config = dict(
    objective='flow_matching',
    norm_position='pre',
    mlp_ratio=4,
    drop_path=0.15,
    layers=8,
    lr=0.0016,
    beta1=0.95,
    max_precond_dim=1536,
)
Rows from block 4 of a small image flow-matching model, named by matrix and row number. Rows with one number belong to one neuron. Each number is 500 + 50 x the weight over its row's rms, rounded and kept within 0 to 999. All counts start at 0. Numbers have three digits each.
After each neuron's rows are labels from the 100 images, of 14976 (inputs lightly noised), where the neuron reaches its highest value: "colour at peak" is the nearest of a few named colours to the mean colour under the peak. Only what is clearly more common there than usual is listed. The data: telescope images of galaxies (Galaxy Zoo DECaLS).
# fc1: MLP up (model.blocks.4.mlp.fc1.weight, 1024x256), inputs 0-63
# fc2: MLP down (model.blocks.4.mlp.fc2.weight, 256x1024, transposed), outputs 0-63

fc1.207:550503525406456462507497502607598484474532536454546501390563512531484551506564488526448519552541528572583575513471564490452521431553442566422477475478530541389560523509426497495415502495504464
fc2.207:447452526454470560438549480454468501498534600430536456544443436577462580545486416480564455447468531475458555473492473614573507499407478549494629463502467487454592428451511470606517501599438505
colour at peak: grey

fc1.619:503601487544407454502569513527516539597451559451533409550533507420477527505496551490534560545513400564526424394510449479473490535480502495487457512482507539481404563585547493461427496554568485
fc2.619:501461503510493483515424544398443476491551514519435524522544422562555488435451577495452422461528485468547567475455479684547532507569522515540534497459419438497422487481519500499575459503618473
colour at peak: pink; grey

fc1.675:458421474431495521560490548419476473502647475473455497541553532517457476498459493508525476486518526435618520478460435552480516493506518510468387475421537447525533524543578568410424513513533531
fc2.675:458527380590502486515491557552496536426487513641470561502554465503507462541487473541452429539371478457595485461488445503562521476491486462426431470557551539464449442533449478480529466573495503
colour at peak: grey

fc1.441:466552518676535514526464476506530494451532535527460492475484558461439454471587543456507402496492464574420553457479445423476524561504440504503545605447534465482517538462534488472542557538396552
fc2.441:517473498551448495564544544511503527521503483470478435462513482473451455464437428553569400555548538458523440498524480561462492569407546431516522506450554500545413489485457435481558383473534525
colour at peak: grey

fc1.727:582484412540462472541509471540497499556427572511449445531481568434468499481412400418496493423556416486576514430518452524443393540498425503567468511464460465497508511480462568541456509498511502
fc2.727:426484527533563443526465496508503467497514466506436466545508414507531466508483455474480560537473604533404525548532551617498497520545548607458431508482490551446563511523431476604564393534487502
colour at peak: pink; white

fc1.184:513513508555431566389468467487474462551482458537518430546475520459407507435476467469482477481516506466507445399427484515480435438522486555523492478479530510507500543534523443491441495492436612
fc2.184:556425644503522550520407555476469486486486584544458443486513516466526468526472571414596546585532475538570521408424444648501410441484480530520502519433511525479503501417499467571514479466523461
colour at peak: grey; brown

fc1.655:385486535581466435539438491491548504559528481577470484583521506495537493435412555564565506488548506556468453597503522444577451565557532515452491621502499545497458492486558460486516442489503460
fc2.655:508472515538495518525606531513485525547445497460450532465458519472535524533512577443558516501374635601439489499513452622536469470586534519562503542509422461447475490428472528581537477510480489
colour at peak: grey

fc1.705:443479595359468451512542484509551420565517553479457579540635515411572447568512567467483584480515433519573382541503561497584509614458507435489490532560475504468503476487486532440514468527520548
fc2.705:444504457499519520428486466469459538421470489526444484459509559504499533528563424515527473456496576475433510572517444628480441407411551518544496367489493518521475484470509436432494527485540541
colour at peak: grey; brown

fc1.608:459573465485569541540471504533592600544473612443482483525503459511381412466509528495488519524567503447512511529534493499594553475534440473546533543569523538438536516471578520487468509518414403
fc2.608:530500474431430531513485459472478526512432478532466518564509591520508444528495491503446458455396472489511476429499406656460433497465495483578526480519530475529536494440504560536471478600491420
colour at peak: grey; brown

fc1.323:606486531423514472469445507530453594500459419616493496493567453518552544546471558578505461463523445511526468571565456539473503515467428506514472444472634457531472437544482560519474481530530486
fc2.323:455397514500473507547461486494517538518491514504617484533467502537536431497511489549567563476478472539477506400506510594570435444538468474462476545443518499501558519420451463459462385452538506
colour at peak: brown

fc1.267:505480463506547520584542516551606424483521535530449479435494496506562528513553477601523555533418482415623511458456547481484588505494458511528466554499626566525440538560514562526392503522463565
fc2.267:402495488509348519514469522570537451418534515428451505546578520411429448471451415417442448481383468483453570434521463508427560531514490400474438492500511534511377547472513454539480492570505495
colour at peak: grey

fc1.234:506539527527466576429567627527493549510491549547546591527556539536580521526562574548543525540504517561480463523505475473552478475517578564547478469504497447514532535467500533530500534514523600
fc2.234:431465395526583434570454469498545479538487421431491476598465526489501464490448447473516510537479503474545538476496461524466535540537436464479594540492552533520507409459395458507503539568444424
colour at peak: brown

fc1.19:476472494462538552442446526586546531511458562528434570515549573451519524522443539534502547621423444500475539438544433443532507464449494441571552505533570496369532611541531479477558445596454546
fc2.19:649587573507457462522516521476455483472565552452562546509422460538518426464538475499539489472613552511533424589465525500483506515538540532484446484502468550526473526511522537457496526484551463
colour at peak: grey

fc1.82:477480579499445465474475557425482489475586428400457455429461454469503484506486492583522501475560425451565467566469518535515439558561516558480514483453485466458471482552532533556464540501509431
fc2.82:512427494510469519410421464485493566507449482497553549440482507517539479508488579452559514532556486429565593479379503544487445569468501499424506461500533553500594464496424589436552442504546484
colour at peak: brown

fc1.577:499474450487497493503533418478537498558442526443453602490464475504454499466578489455527521545511494521521544469630536500435483518552501474478481509487506489451475424484502472467490457534546393
fc2.577:529449396476500555469510537444546538535491489479470445540519536488562565538482566464513525546486523534420517426513406726498458599557519454581538469499462539450495433538470455536478451539583418
colour at peak: grey

fc1.223:509496531430481478479591455512523455559574478514512460460596504420542510577599427475533583533558452593484563584565451500554505489436501534523568458517508467473626509513448491491577410542424477
fc2.223:513518508525468548404525498462582626479540431530555492365506528410514426429463511480474479492485455409432512477603455526459535527359458459491491481482603514641459520546450476372487464439482534
colour at peak: grey; brown

fc1.4:482506534502504488538557497503488576553559429481486469545474554481531469504476505473551514547538429523466547564590509520480452535410595461552519601394509489588574521455589524460488476552528519
fc2.4:449537550492427475518447517493504436483467581477542489536555453527398519549453507488490572402450549468521478421473488485448555503597431593477441456619467504469409485633513471566459480497486496
colour at peak: grey

fc1.496:503545483575445454460614434559414466513552535493479505503583450393524505493500490368530575485493518505486557525438558504512413550554509488510578517528482450555482481573480529565449576534463510
fc2.496:509533584545421406479469509399521536566513477474486506414500481479484529357448525437478430482502447561514472497462490642462481443539550482485514499488356521520508474481553407508459530499453483
colour at peak: grey

fc1.401:555512504574521456411507519496504453491570527479451499554424538491549536609513503539438477416516407433521563442467522405438451507413507503436527428422544487503425474491504500459557472502486406
fc2.401:401533446481516574562418523575567485494484493503519553531486433477539519463508515469487432591450704551433566537541479584534512452527472446481509509455503517490560453487506510552558476514486500
colour at peak: pink; grey

fc1.289:484506579489561534508632539440481588438482516478472543540506574567627534565539448410467606503542484509505516454548451470458480426483480494518478467540562550560515487582609495422513492456497530
fc2.289:505478448508459483514433516371523450590470497517485409427534544486468525541510458550605438533470580497484450555489531594479503609500525486510482547473497465468543462530549525491514441545552412
colour at peak: grey

fc1.595:545428470517402599499480466566531506518532401490570451491428488467493560419515493490472523583511489472435513383487469440521590483451397509463534477560464422423492538501502524524527431503520567
fc2.595:488459530510580502508467454493442505565408568500463617520443531590442485611466500494470417489435540515552478520520546524437466542517547493550492489370398491472420495433522560472432627558469516
colour at peak: brown; grey

fc1.236:512499501487444497505499464471492599524499501544481449534444490395387508482547478578549468537565479528545647463559504488466494553520544425449499474433519514540490541408545468440449529571497550
fc2.236:453451459581536473507522525502525465513419473427506601527497518645546499468550474477478512513559462545496383554477476580467434462468619568498512524521417541446526489501444471584507487447545416
colour at peak: grey; brown

fc1.324:608531526580606557565575450495537515488609575476521565522539558469488558495518573465531571494492432568518580521537480465526529495559506497546541542584484491607474498529583472550556536524465532
fc2.324:420431449485429515503544474501566425554432453523506479534509418615451459520612581543474404508481605457436458535548533531482545572532504558484548527525489479442548508411536494448529550516503413
colour at peak: grey; brown

fc1.558:504518399461555431420506469500490413478478498515494437443436523444509564467575497549432602470535474543498469492449520545483479498490509527444378520467462464521526542440425520413500376605508576
fc2.558:536523583399456513545456508491546546544560536526488618579513485565509440501461480597498463499557440388474529486472496498498497462496483581516553500498476477520483515541583532599550546393411456
colour at peak: grey

fc1.729:474480526527564452465428429569425524567529540515599581536535467514531530500517514506519572620465543526449557532529517411541462472486502511518623513453453494427569505501536448461534484518465579
fc2.729:495502536387482474478546569496500481501436459559432470425460474497538498487456465574467425435541405459560441496434504493554443536442543472514455461606546508524528556560496523488498520495519416
colour at peak: grey

fc1.459:478525502457443522469518513571511566489360482529519487441505563475527466532672529541501489505489482557484512458461433523475411529503586489542528425427481514515525531474569616412534479528508524
fc2.459:467482543469509469498515480356494542456505520474485402517500466511483514552481446633520498518493516571590633494429489522442521576496490491422524562540495498468572463479546403562580543554441467
colour at peak: pink

fc1.314:485498500475554528542552511434535581553421445462504469599437503429468603567476585532529434528518458528574503492480417523453517462570468499511483404598442474555520514568488562505533458574428469
fc2.314:489538454553395502475480479494479445452608483505482595508502551563468396470542457577502544484499526508489524517549607359557504552447555528528505518444558546409432483518507529471407581491501520
colour at peak: grey

fc1.101:387570468477434524502507539510616467528414528439570439564368498439399454461527498377525533485503533365558489459496511423505418517477475516494440485530524479473410581431592540383404543553512500
fc2.101:480523467548458556495585467410465533611517454517481377540406479449520533486465406513431399500604486469520458535523445504580478502538668527535561550584460502531579562513456517496500483481463479
colour at peak: pink

fc1.83:451502452401441436541544526515482444537535531457483460473510433423444502486436449583468485549535564380530475497552501461595570461566444543487449525528522580449474567505555511463305555451503493
fc2.83:494509464460432448478469496403528464438487562560504521505435490554482559460417488500450409493466467462536569441524488516455473425530549583532456535495413461515521459508483429538507533584456490
colour at peak: pink

fc1.409:425561548494523519583584435531427532497532517461516550442512608495486524575582534497583531503463478470389467516517555546461541442529449555516482436484497416476459481455527534532459461586540567
fc2.409:408557506455466502441505585398521453559493638522452482503473403412553543505563516398538503562492494442551561513525581581496512545472489495528539505522506458538519523508571448535545475460553521
colour at peak: brown

fc1.180:513505441486480448497554396475507476471525471389516492485530500464531538569437504562384531636500495499528577424602555498491493494516436484468507525479452529505387450398479443502527591564441515
fc2.180:439484507504534485556458526592468396532471520494508425485435491522461457458510483418531405473509499463442443573586522598509487543530449457574527428477491532510554549526509555608494429481544454
colour at peak: grey

fc1.542:534495491481435439469505397510561393536462515520447524589512542566549626462457494480450458428540459550591430394494530528500439503479499506514558487501542517503504493475506521474494534437551467
fc2.542:404527532557567511561465555487479526547591478507477502562517484438452458465474512526475508594458612538384530495601549611485561468570501601433424559470517474483500473516455489503560432554543534
colour at peak: pink

fc1.741:549583543540476522499473410442526482461575498552451490515479378416485520422500487492576574490440449595518544478541476461503440563587536480508506548459562507615467581463504457566438522580568535
fc2.741:500413542570438497505496489479477538564423583516401499522407554470384501513566476451489467505478467439456556522490528556469531537532528392486564466581557550559567473452478453548579508423504402
colour at peak: grey

fc1.443:535550358511486485503466482549495449549446532533433411536526471487510450515402440439437440451527396554518529404609554363434379562488417526542498449528493511486450519511507532529458551491475513
fc2.443:504533511524517448569497498543453430541478497502466504570539457526498492575398494441508491479495469491452502510563468630431478625556512518490430504563462529495543530410477556631522492525470476
colour at peak: pink; white