Rows from block 4 of a small image flow-matching model, named by matrix and row number. Rows with one number belong to one neuron. Each number is 128 + 24 x the weight over its row's rms, rounded and kept within 0 to 255. All counts start at 0. Numbers have three digits each. After the name is the row's rms in percent of the matrix's.
After each neuron's rows are labels from the 100 images, of 14976 (inputs lightly noised), where the neuron reaches its highest value: "colour at peak" is the nearest of a few named colours to the mean colour under the peak. Only what is clearly more common there than usual is listed. The data: telescope images of galaxies (Galaxy Zoo DECaLS).
# fc1: MLP up (model.blocks.4.mlp.fc1.weight, 1024x256), inputs 192-255
# fc2: MLP down (model.blocks.4.mlp.fc2.weight, 256x1024, transposed), outputs 192-255

fc1.203 101:111168118112095111100130168147125186108181123137154096103109105137110151141111119120122144124119151134145121167194173137161101162134138163125168151146138099113143114104082156132099153129149109
fc2.203 099:124147175163139142108104103109112093129099140165070138123111162127169118138146156152107067101137137158115099116088098133094141106131153107089094120081148136134127127123118105104125113133138158
colour at peak: grey

fc1.603 096:082142147094143106144110157124122088152167134169116123106132138142156126122080139144159150153095161104100124106147098156135139140141105133080154119152142095149154083150100118156149119131166156
fc2.603 096:104102152132134083142110116086124155137124080114124114142124082148138117191142119113095105146171091110155144142100092144122181104114135146131121166149106161116122150140134151132090076133118099
colour at peak: grey

fc1.546 086:128103168125119119118122145114125148117114084151140113129136138095168098078120129111139111121103132142142109123149107154105141111142104130122107127072142150173130100122118163135129120139134131
fc2.546 079:175150150132146164135038150113107115123173113121143149160107154132160135233136134145132125148140103108119150149124135111137140132114114134148148155114160100114162162096132128119099126156154066
colour at peak: grey

fc1.536 097:139112137147106114080143185164117143125104109117149172130158079135140126095138142124100170127118143111166091103146161147191116133167115137163142118115146114182117126105157133120121123151148126
fc2.536 095:134124102105128150149088100085106135111131107096086114083100139118192153183126127136150098122128098153147158151089119103092115146089126151104082168187107141120146112126129123130133188097083137
colour at peak: grey; brown

fc1.711 092:135165107134127154133165132149155098126126115168113130155179151142138145160152138102096123167111108092093149135146172183141120117098151097139132125158124173105163110118157150120148099092144141
fc2.711 082:143123148114110134110093142096095134135167125094116121106121100080106132183142152144158082104153154174186133172135108143118082118121126135140136138121154098139129129104107089134133117121146076
colour at peak: brown; grey

fc1.727 089:138133118162141133115108139128124153108106114157113156136123132125159114081176108081099089138053137113125117156126154121159118130148156138125132103103168152104117107103124111141102144075130155
fc2.727 068:091080126162128106088105133146091071130138156148117132138143106154120143175132170152115163134120126129152158103127131186145147099130105123140103103157147122103095146130119121127104159120154142
colour at peak: pink; white

fc1.252 105:131166112124159134080153111148124125163145151123168100098145122122126146139151099094126101093115117109126112162159142099142102128117101148148134106146102094131105154142108094184158092096131098
fc2.252 118:161151142100126116108161149145115114075168142113156094111137135102154107150162115093132100147148142116102111135092107091130130115095139114154106133150089108139149176153091136207135110169115101
colour at peak: grey; brown

fc1.550 083:117099097188141144093114146113130091147136099132148144143119149151174180140115147132163107096130150142147122134142123096140164132121135123130148151145133114164159108130144171128102120112122121
fc2.550 090:134128095143148132163145128126137142101119116130130136101130142102018128110151117082093111126076105117108161132115134153105114136136101145127142134127130111148075144093149109117115122134060134
colour at peak: grey; brown

fc1.367 094:151127126123099114126149122169117118130132103208134108127111102142111121141103108090098145106113141147145144134153123122166114132143137175113173116116091116130096100154157095126133136120105103
fc2.367 093:088117114146126137110159152097160179110130159079133126143167148132161126115154104130105089180109135130106125116099164138064151149131139124116083126121141144119118151127111160165126128140106150
colour at peak: grey

fc1.483 093:093110055175128134160161094105127089144126165137094100110131176102143128100128174159121133166160095122142135140112116100140096133097146105152113129143149109120109148098141142118128166156133109
fc2.483 098:153150120096104144123094182105160127109116142123134149115133113094142120188130119111131119141128147109148159137151124113110173129120102165131134093167075126166109166137143141135107101109154126
colour at peak: grey; brown

fc1.11 099:120148154144130159119159111125128113140149170136131085121155143148140128092130158140144116114122141100123162100126084148119118147109165137113158123121114155122104118132099113130115083134147136
fc2.11 089:150080109154120118113077184143127104110118115123097130109086122151187124207150134165118156106147109184145133111105139141113138085074120110130119083104117131113126116111137192095112163142154116
colour at peak: grey; brown

fc1.291 101:155097128150094143128079142113124154149133131136130147133121151162149166119168162165133132100135134112118142134132146141166149119134111134148095121078123100103116131104146142158112120151138135
fc2.291 087:122100090121077114130143137130089131150114151152131163123086125127143140174161177127116095152134100144128133098120144126104166127108147136173159154110141151126146092098108150119106148152130139
colour at peak: grey

fc1.460 099:100164105125104112124140167133129126119126162147100105145134135119119134126082119139132118152082149139143117130172159142139133107130162158104189096141100159117137139106124099117144156137147136
fc2.460 089:112135139141153140118107107116130114145135098137145156142111134108160118150094147112121126120157159146144134098135125141110107163162094129162130165105118109116135110145145148136109084131110117
colour at peak: grey; brown

fc1.314 091:132120112128156131113142122142106143102115152104140161128149151125142143131125079120146140142116134124068141137105126139121094117154130087103146125086130103138133098086122109092171174155105100
fc2.314 091:117113098144088142163171141120129127160139144149135088108110129134132109116157165107090122122114139120144105116145127114152103140114107159145123122139134175124122171141133150152119114126102161
colour at peak: grey

fc1.747 093:130152105140132135137124118133144151140163099109145135129119163112095148081143150130109106125094080156110104104140118098142092123090129093120113128152161119146094126128123108168114135151127119
fc2.747 088:135156161138115119136088121134079102110085141116149149151127075153128133171113132186135128112158142128151175120142133175114123094152105124137122151149125106136134099116139139089116136117063120
colour at peak: grey; pink

fc1.369 095:139141114138141148101124091160157143120125116067111137094111130140174114145162087102127123128137140161124095137154150131145125120151118120142122129128145125152114157153137143109177127136115144
fc2.369 094:149148121116104164125103128088083149106122138125135133159146153125121127105096148147125145139119118063140150137137105111158100118101147133133134104141085124114126093122123117128095132114160157
colour at peak: grey; brown

fc1.184 121:058147100132120152164125121108145152113154097137153125116161169112122082073111098127108134132109106148155148119165138111095152149130102143065129130167106130140096133101128157201089161150135120
fc2.184 111:150131112117101126125079130101137138164120141174119134151147116081167121138114125133125136098161146126152185145169184079090160118155101143123145149120161174093129149114143111130116122125106166
colour at peak: grey; brown

fc1.464 107:150123148152127132134092100101160140139118112134136161112096136110124134168112139140094144125185115148108133141120187140141124152131162162119112116132107148139159175179093162113168145127161111
fc2.464 111:107131094146126126119115123102120108157114127139136102115112144141092115106138160118116114103097131129133032127129120123122127106129139109133149133102187117139130139104096103151086089089136111
colour at peak: grey

fc1.459 104:095156099142162125142116132155136140136129119132132119166116134172119109130156165145163120159110157160134152174173129115145113153138122129144127143111146130115158151110127154068143162147132129
fc2.459 085:120110161122088167129067093092130173137096128150143107116114135121182098134119070107131151104110151087130117121088122118090129128127088108123100147097124106130127135119104092142120067123107134
colour at peak: pink

fc1.482 118:113153110118105158184143122166137082129123097115160143076173107101148121163136090122165147145136141098130137157114107129118163133158106129117175114104091123130105094124167130146172110148142113
fc2.482 084:099116099172156147108130115095121151115141167127125147141110164085202129121107157123104120106104102138091142133178142105128131121136135115166146106149150136091127142126168109141122169113108111
colour at peak: brown; grey

fc1.505 089:119128156138153137103094099127171162073164107144098137121160118167107139158150126134101157129166150114100175146142110151119150143092109107115145168169117148169147170107102148159133138154127109
fc2.505 097:127163115141120112111099130103111111131103155130177076139120139146156100079146164125133105125089143171135097111149157081117118105156148129144149114120137122128127126143147106141114122140153139
colour at peak: brown

fc1.448 099:129120136107107092114109150120156160092132099120113158148137169121075102108162158148089174131129124135159127097126130161139099099121136115149080099109149155109121154060152126139140169117099120
fc2.448 096:098097143161111124136136128094134127100118165111134114118137122126144171154096112088074110118184126120094200145129139101091168151135099105131136115124155107115100137139162136118119098142157102
colour at peak: grey

fc1.333 117:100155123126115131123135135132198168130178167101139127147134133143166156154147100164082135132140103135129137129112165174097129101125111150124102136151146143178158109125143160108191135124107112
fc2.333 140:109145064170175163116114146107092110139103141099150086137122066136134149099146092121118108147117089135133144140142128130091162092166067123158164127118123129122182145155154102134138123139110148
colour at peak: grey; brown

fc1.9 103:121166108088127091142132117136122133135133105179132121164114155127148097087108092107119144121127185123088158150117129138117129156150100116131149145186135121168149142092135116118150181123138129
fc2.9 086:160104157102093135129096120083127151118156120122141141150130139131135136165118099175101150149142101118145104101109142104121159092128141113139139117144172158122076171123083139125081126121100121
colour at peak: grey

fc1.300 096:106124135115150145119135124169131122151120118094159115161109111125172097132138151118148157191133111121151092153135114144160097134131155142171144104161133141119131136166115124098142092100151123
fc2.300 091:120193116144119075156094131134155143087114138173134177090129136109080132131101154116116155098127117131089136117097133143122140102114141131107128112125150141160127160101121140167110110150094131
colour at peak: grey

fc1.315 102:128129138153106088104182128138171130168096134135138138125129129098117130092088159122113192149124130120151148143104113120160140132147125126110113124138122173105122108162117153118116131179183134
fc2.315 105:132120151141159152129149151136089147113191151110127121136111126163111112152205115132144090127176149132138113146114073072098101124123122134168123163170146151138133150084144079139142115100124115
colour at peak: brown; grey

fc1.189 093:134136112112081123158114159144121156127121151127146124160119141133142114123102129134114169156120123134145092099133161143118125136152108149140142098089132181143122148121147115135095122119110154
fc2.189 090:122110142115120120123146166120137114117136126114117124109150113131133103174119111152116124087113171109119140112105097150119131130110187106134129147142141090129142108105121138136166150158103118
colour at peak: brown

fc1.542 088:138132122159159144120107131132138161125137138133124154144114123131149123111178114100124151166093099122135146154114091139129130131136130167151164100137192147118137127128116161149120150105180145
fc2.542 090:141133110153105120128132120146115089121120128129103138125139105106166153159107170131120131103157140161129097082144130174154134122113109112107135147115113109149086111109116096104117145142115134
colour at peak: pink

fc1.455 086:141122081117161080162137095130110164149156138110088141118107149097120123068159090112109123115091134178108142131063125122147110138094164154074154127130132157093137156132130128130162154088093137
fc2.455 086:145108107129160101114058117100090140134131124112101157133109111122205160205149123146115129135122098142125156119106128147117186097109152129113108155151128100146162152149127149093164137077156115
colour at peak: grey

fc1.370 096:099160093140130124148148164127116151129100117131139144121147141106158134121144163162117148112131098130123141181126098127152131128097150113068080116164089104135119113099152133174154127144152143
fc2.370 088:116124137153137153126067117138135131153135146139077137083112184178172112162118107123127135132138122151137129108138111158171142153134069147153119137116171120167123116126115106108100141098128143
colour at peak: grey

fc1.74 075:119097138085162130138103148126114114140114108140134146158100124146118103096154152163115132129122136134135137113135144175115091132101140112096104119121124175097069131121181164115150145128114112
fc2.74 071:130147138158128171123117136110130161089149147124142124131138145120149152191127143121144125117190108075120170131124145092127178126106116144129136147104095096130109137146114140135119096118152098
colour at peak: grey

fc1.277 104:121127143107110120107076139110094137141156101153143135159105101161150103120148103112131091170084141155119156117112114150129113141117154121141149155100128123123122094095095101146138128157176105
fc2.277 094:101114159151113140116085141102160136116120101097127134103076123143114134167118115144118099132123150141124111150141121099088142106104162102154171109132176129125141101130105086141100078139121150
colour at peak: brown; grey

fc1.735 105:147149175125142156127147142088145108139109079102139159135124168139142167134112112117088148149133147133163153194127100117134139121147134137148132151147161150096136085088169141147123172120131131
fc2.735 083:158124134149111109107086113107122130152135123108134117095099101116120160176102120133150157150103124120121095129105166130145142107127096142106104146136108139168137123119087136151122127127084139
colour at peak: grey

fc1.563 101:123130120159163131129130112104096144170108077131112144143134143132129123135117084149129120157098119112122185127152113151137096132121099151101079118159167125131110140110168142139123151126112157
fc2.563 081:122098168144125119154070085100144118130130135151088123117125130141170174188141169153165132129114114166185070128119163164135133126084147104125109127160103132116158103130150146089151168108111129
colour at peak: grey

fc1.83 112:109140140125141149120112087133152153122113120130106170161159152102135132091136124103128118153135122177119081097086102117123090152103109109144127097131163126113144091102151125140127110129142108
fc2.83 089:138118138129173181131153124126135125165134146135123107168099149136105129137099160111154103140126084092129161139122150068127135147120136146126105142125097122173124107127099105122158107076140120
colour at peak: pink

fc1.512 096:129125105147095121147124129161110184113145129122135127164082137113104163116117134150104161145079136101122154029119149128139149174131109127107119135147132118129084145126178160121138116158146145
fc2.512 095:097136110099154181124146140125135081135120141110138131101161102122123060135129106087145104108143082127137125203075104123115083093121145102165124072100137151130128116150093131153119109153125090
colour at peak: grey; brown

fc1.608 085:093105106102124141162090115134141140158112115127147131168136127140132111109155116182123103145095128081137137100093135136125126085109137096146103118117123113113119115131160133130125115136082142
fc2.608 073:105140133107118157139055103134131129124139138132127152132122124136186171207161142130107114113128100117171132156122131104142165129077113134141113174099118107119111125094138160127126133117166120
colour at peak: grey; brown

fc1.137 110:147158137149151072155150124139093115126129131126164105097184090116136124091147106134156132079141159115161126143077137127158098102122125113165116122135096125142123131142151109092180160163163082
fc2.137 114:086121136093153132113144098146129103125184136133142143120148211139111154147157102110104124076116177144140125110130149145169128133100101137138169132141097123113167113111119111097112144166150161
colour at peak: grey; brown

fc1.55 092:116117082107139188148172133142117093103084091092131115136124173112091106145133128153085109175145130105114133105110097108117127118160162129120132125105118136076156121126178138117108149094127074
fc2.55 095:144157135146109092128074121155101141166112101143117137142125101129174139176131140146140109089141157149122114113164126147118129161093126118106119137151158150148099138095091170151145116182119127
colour at peak: grey; brown

fc1.566 094:103133163162131115114160130109127109110131138155153089166165165103169120129115169136142086150147093073129117121091119139155137100121137128115127145107143125145130128118107100150139113108091105
fc2.566 108:156180138104069158127115119117166150100132088161164119147150120153098133173104110109157147151110128154086118102075152125142133141121148142120145126102109148138123125139125128143102162167084131
colour at peak: grey; brown

fc1.443 091:132141129149143144119104145145149171124143128124118099143152133132118115078155103100130085162092145112108104118091110117129109128162149131140149128095140177114123142082130140132129154102127118
fc2.443 076:154106104127127094076073126136083087140155122135105131111130114161146169136141172161090139135112111102117154117121118185117128082125177126131105117165140095128128129115124144148113165089128140
colour at peak: pink; white

fc1.619 105:084125149128132142098111108136128126111144112178131129169150137125134119091117104070187142142117156129098177111121141119129103121145090112120114125089166121155126156124149133176092156136124122
fc2.619 097:104136136106130113126073147123133115149105144124104107126137107127180111185141114098118127123127142097146122107138119134138153109100184149152113179132103158093123135103127143129124102121147109
colour at peak: pink; grey

fc1.197 102:105130132146126123092159150094129136095100106146144122127153102139190122090153151124171090112129154128062120125138133151136119142105155130148135116118135178129159100116117131136118113154125131
fc2.197 087:148134181077117140134086124127125140137166105106141144145123122148105126175127118130142153140096142103138087157098115085101108129122143157111127104140105078143106185114113127118122106144153166
colour at peak: grey; pink

fc1.169 089:175091082104113115136162160183124091155152105141131142128121137091132072135105085109157081110154132153124166169180130126134106091124106166119158136099138113154150160103149118142173136185165128
fc2.169 096:095139148129103130117083122104097135142153142117134087127116089103137147134188115138142126156092135081138130107151155130142132149139117109113087140109124115090192134093166167114141145143101102
colour at peak: grey; brown

fc1.14 098:170146132107124177158119121175097137121157126127178140138101133166115141137126143149138153160152178129171146131147117128172169154167130130101164138127091141126116088140126110187141126142190129
fc2.14 081:096144124108137112091129148124134054165178091146102170104143122132142153147136126128127113135106098113111109114124122148106138170104187120143136091098092154146149158105117110110146108122138138
colour at peak: brown; grey

fc1.259 104:163132107196122107148163147137117155125134108132149136137128126112133145096171151124097113109133117132112153127136169134132147097160160159139133130136137150108120117127062177133153126180091122
fc2.259 076:145154152078126117118058099089117136107114130128082092107127147129137156172140165124125127160151117139163088108139088174126146141151130092134129147150130098144134126105151095073134132113139179
colour at peak: grey

fc1.410 089:113161148128116129130152123128145146127107115170125138119143161142166125087100132099155115141148137110108145139112093174161161195104144124155080150100070102158115174156166159122148111092137124
fc2.410 091:053094129137109145080145127147133112110177153114091163128107178201131065105175144098093178145144141093129139064155148113136145079115116120096132094105167118124153122128103159126151139136040082
colour at peak: grey; brown

fc1.471 094:119144123117091129133148125091130127143142152141146144141122173127119117106147164118127151103129121133130158109135105124138149118141164149141115156194166116084132073103092144135112078160130191
fc2.471 095:143139101115089113142127131134105172120092108158113127164122119126098144111111104118163114124110135126112162157121112139145095133140109159132144164131101081141099146118122129128166140130145134
colour at peak: brown

fc1.158 094:149151114143150127155112133137129119115092154111135152108122161126129147153149131110118075156145084130125149130109147155132108081154105090130136102105104102177132107125136140120159153156108129
fc2.158 102:125106144121077128120127118147132138129135112120119112127138097119135123126105126112146139107100165134132124116141142091101179160089116152139131142150117180111110121154120102140093091091101121
colour at peak: grey

fc1.401 087:141131115094173104113142114132151132141125131095150126151120144115148159132150153112138152138099106088117149129126134074156099121132083129142128183126091133121146086149148120126128129170173179
fc2.401 107:133174168114084129125075131113154108118114114138108172109132116107118117198090113114117106112126144152116126100127158195115145151107133124120137100107124122184108165118096091133104142107118114
colour at peak: pink; grey

fc1.556 092:143125131180112168104106150157126122148071137165095122146152153125168127117137100123168086147127180174154101103123086120142093139101134127113149108134154115118116125137139170187111130108113136
fc2.556 103:124127123101129143132143104107117135128138168113141127132132114154060141096134130148088152177146091084126150143158173136139192130132159137162091145155119121143156140144120095099147120104157123
colour at peak: grey

fc1.101 133:097125114133118118141129133126127134100105114121127130165154104139138129100129149081116125112131136159123068120113187128094093119119146144164141142106152137131101126087140105173129142122108174
fc2.101 173:146144136180140143073130124131115116130111139117087149168160126132112125159124146111088141139148086109123190097125131104132081121153107088139132107117122149154138095138180120187126133130133121
colour at peak: pink

fc1.625 110:094155149117118141171151132139138146162155139114194116164115190179105106134142139128109138113122118128172170170096167153142090131149121154140118135136102143140133143136122149141099136108185093
fc2.625 104:129124138124160154154059138140137166157143132148126108134166131121212141166088089101151139171107138158140133162134152131129151103093152139118156158127117112117156146099121149114170162108147117
colour at peak: grey

fc1.256 109:103155095171143136143157130130188122115126118125149161127102118107110136109115118147148108112114112130136138096118096134085089122114151101093134116166115156141113118123151144111132148093132140
fc2.256 096:134149138084119163133085137150088140156093138143108105121112119126164139161136127123151123092183099138096090132145109118134158145145113169179125158139117121148104152141115139131120117147101087
colour at peak: grey

fc1.271 102:106101143150097158104176100143096117079131135146098097118133101125134085111134109135129101116119110122108129160177117162144129107142099116155122151096185108133133095107122069128109124135106152
fc2.271 107:144177158135151116137094132116157118155152117094136138127123132129125127202123117086130126155125120136140119129094146140122132122129168119106122102166119171149116164155112150127160153132138086
colour at peak: brown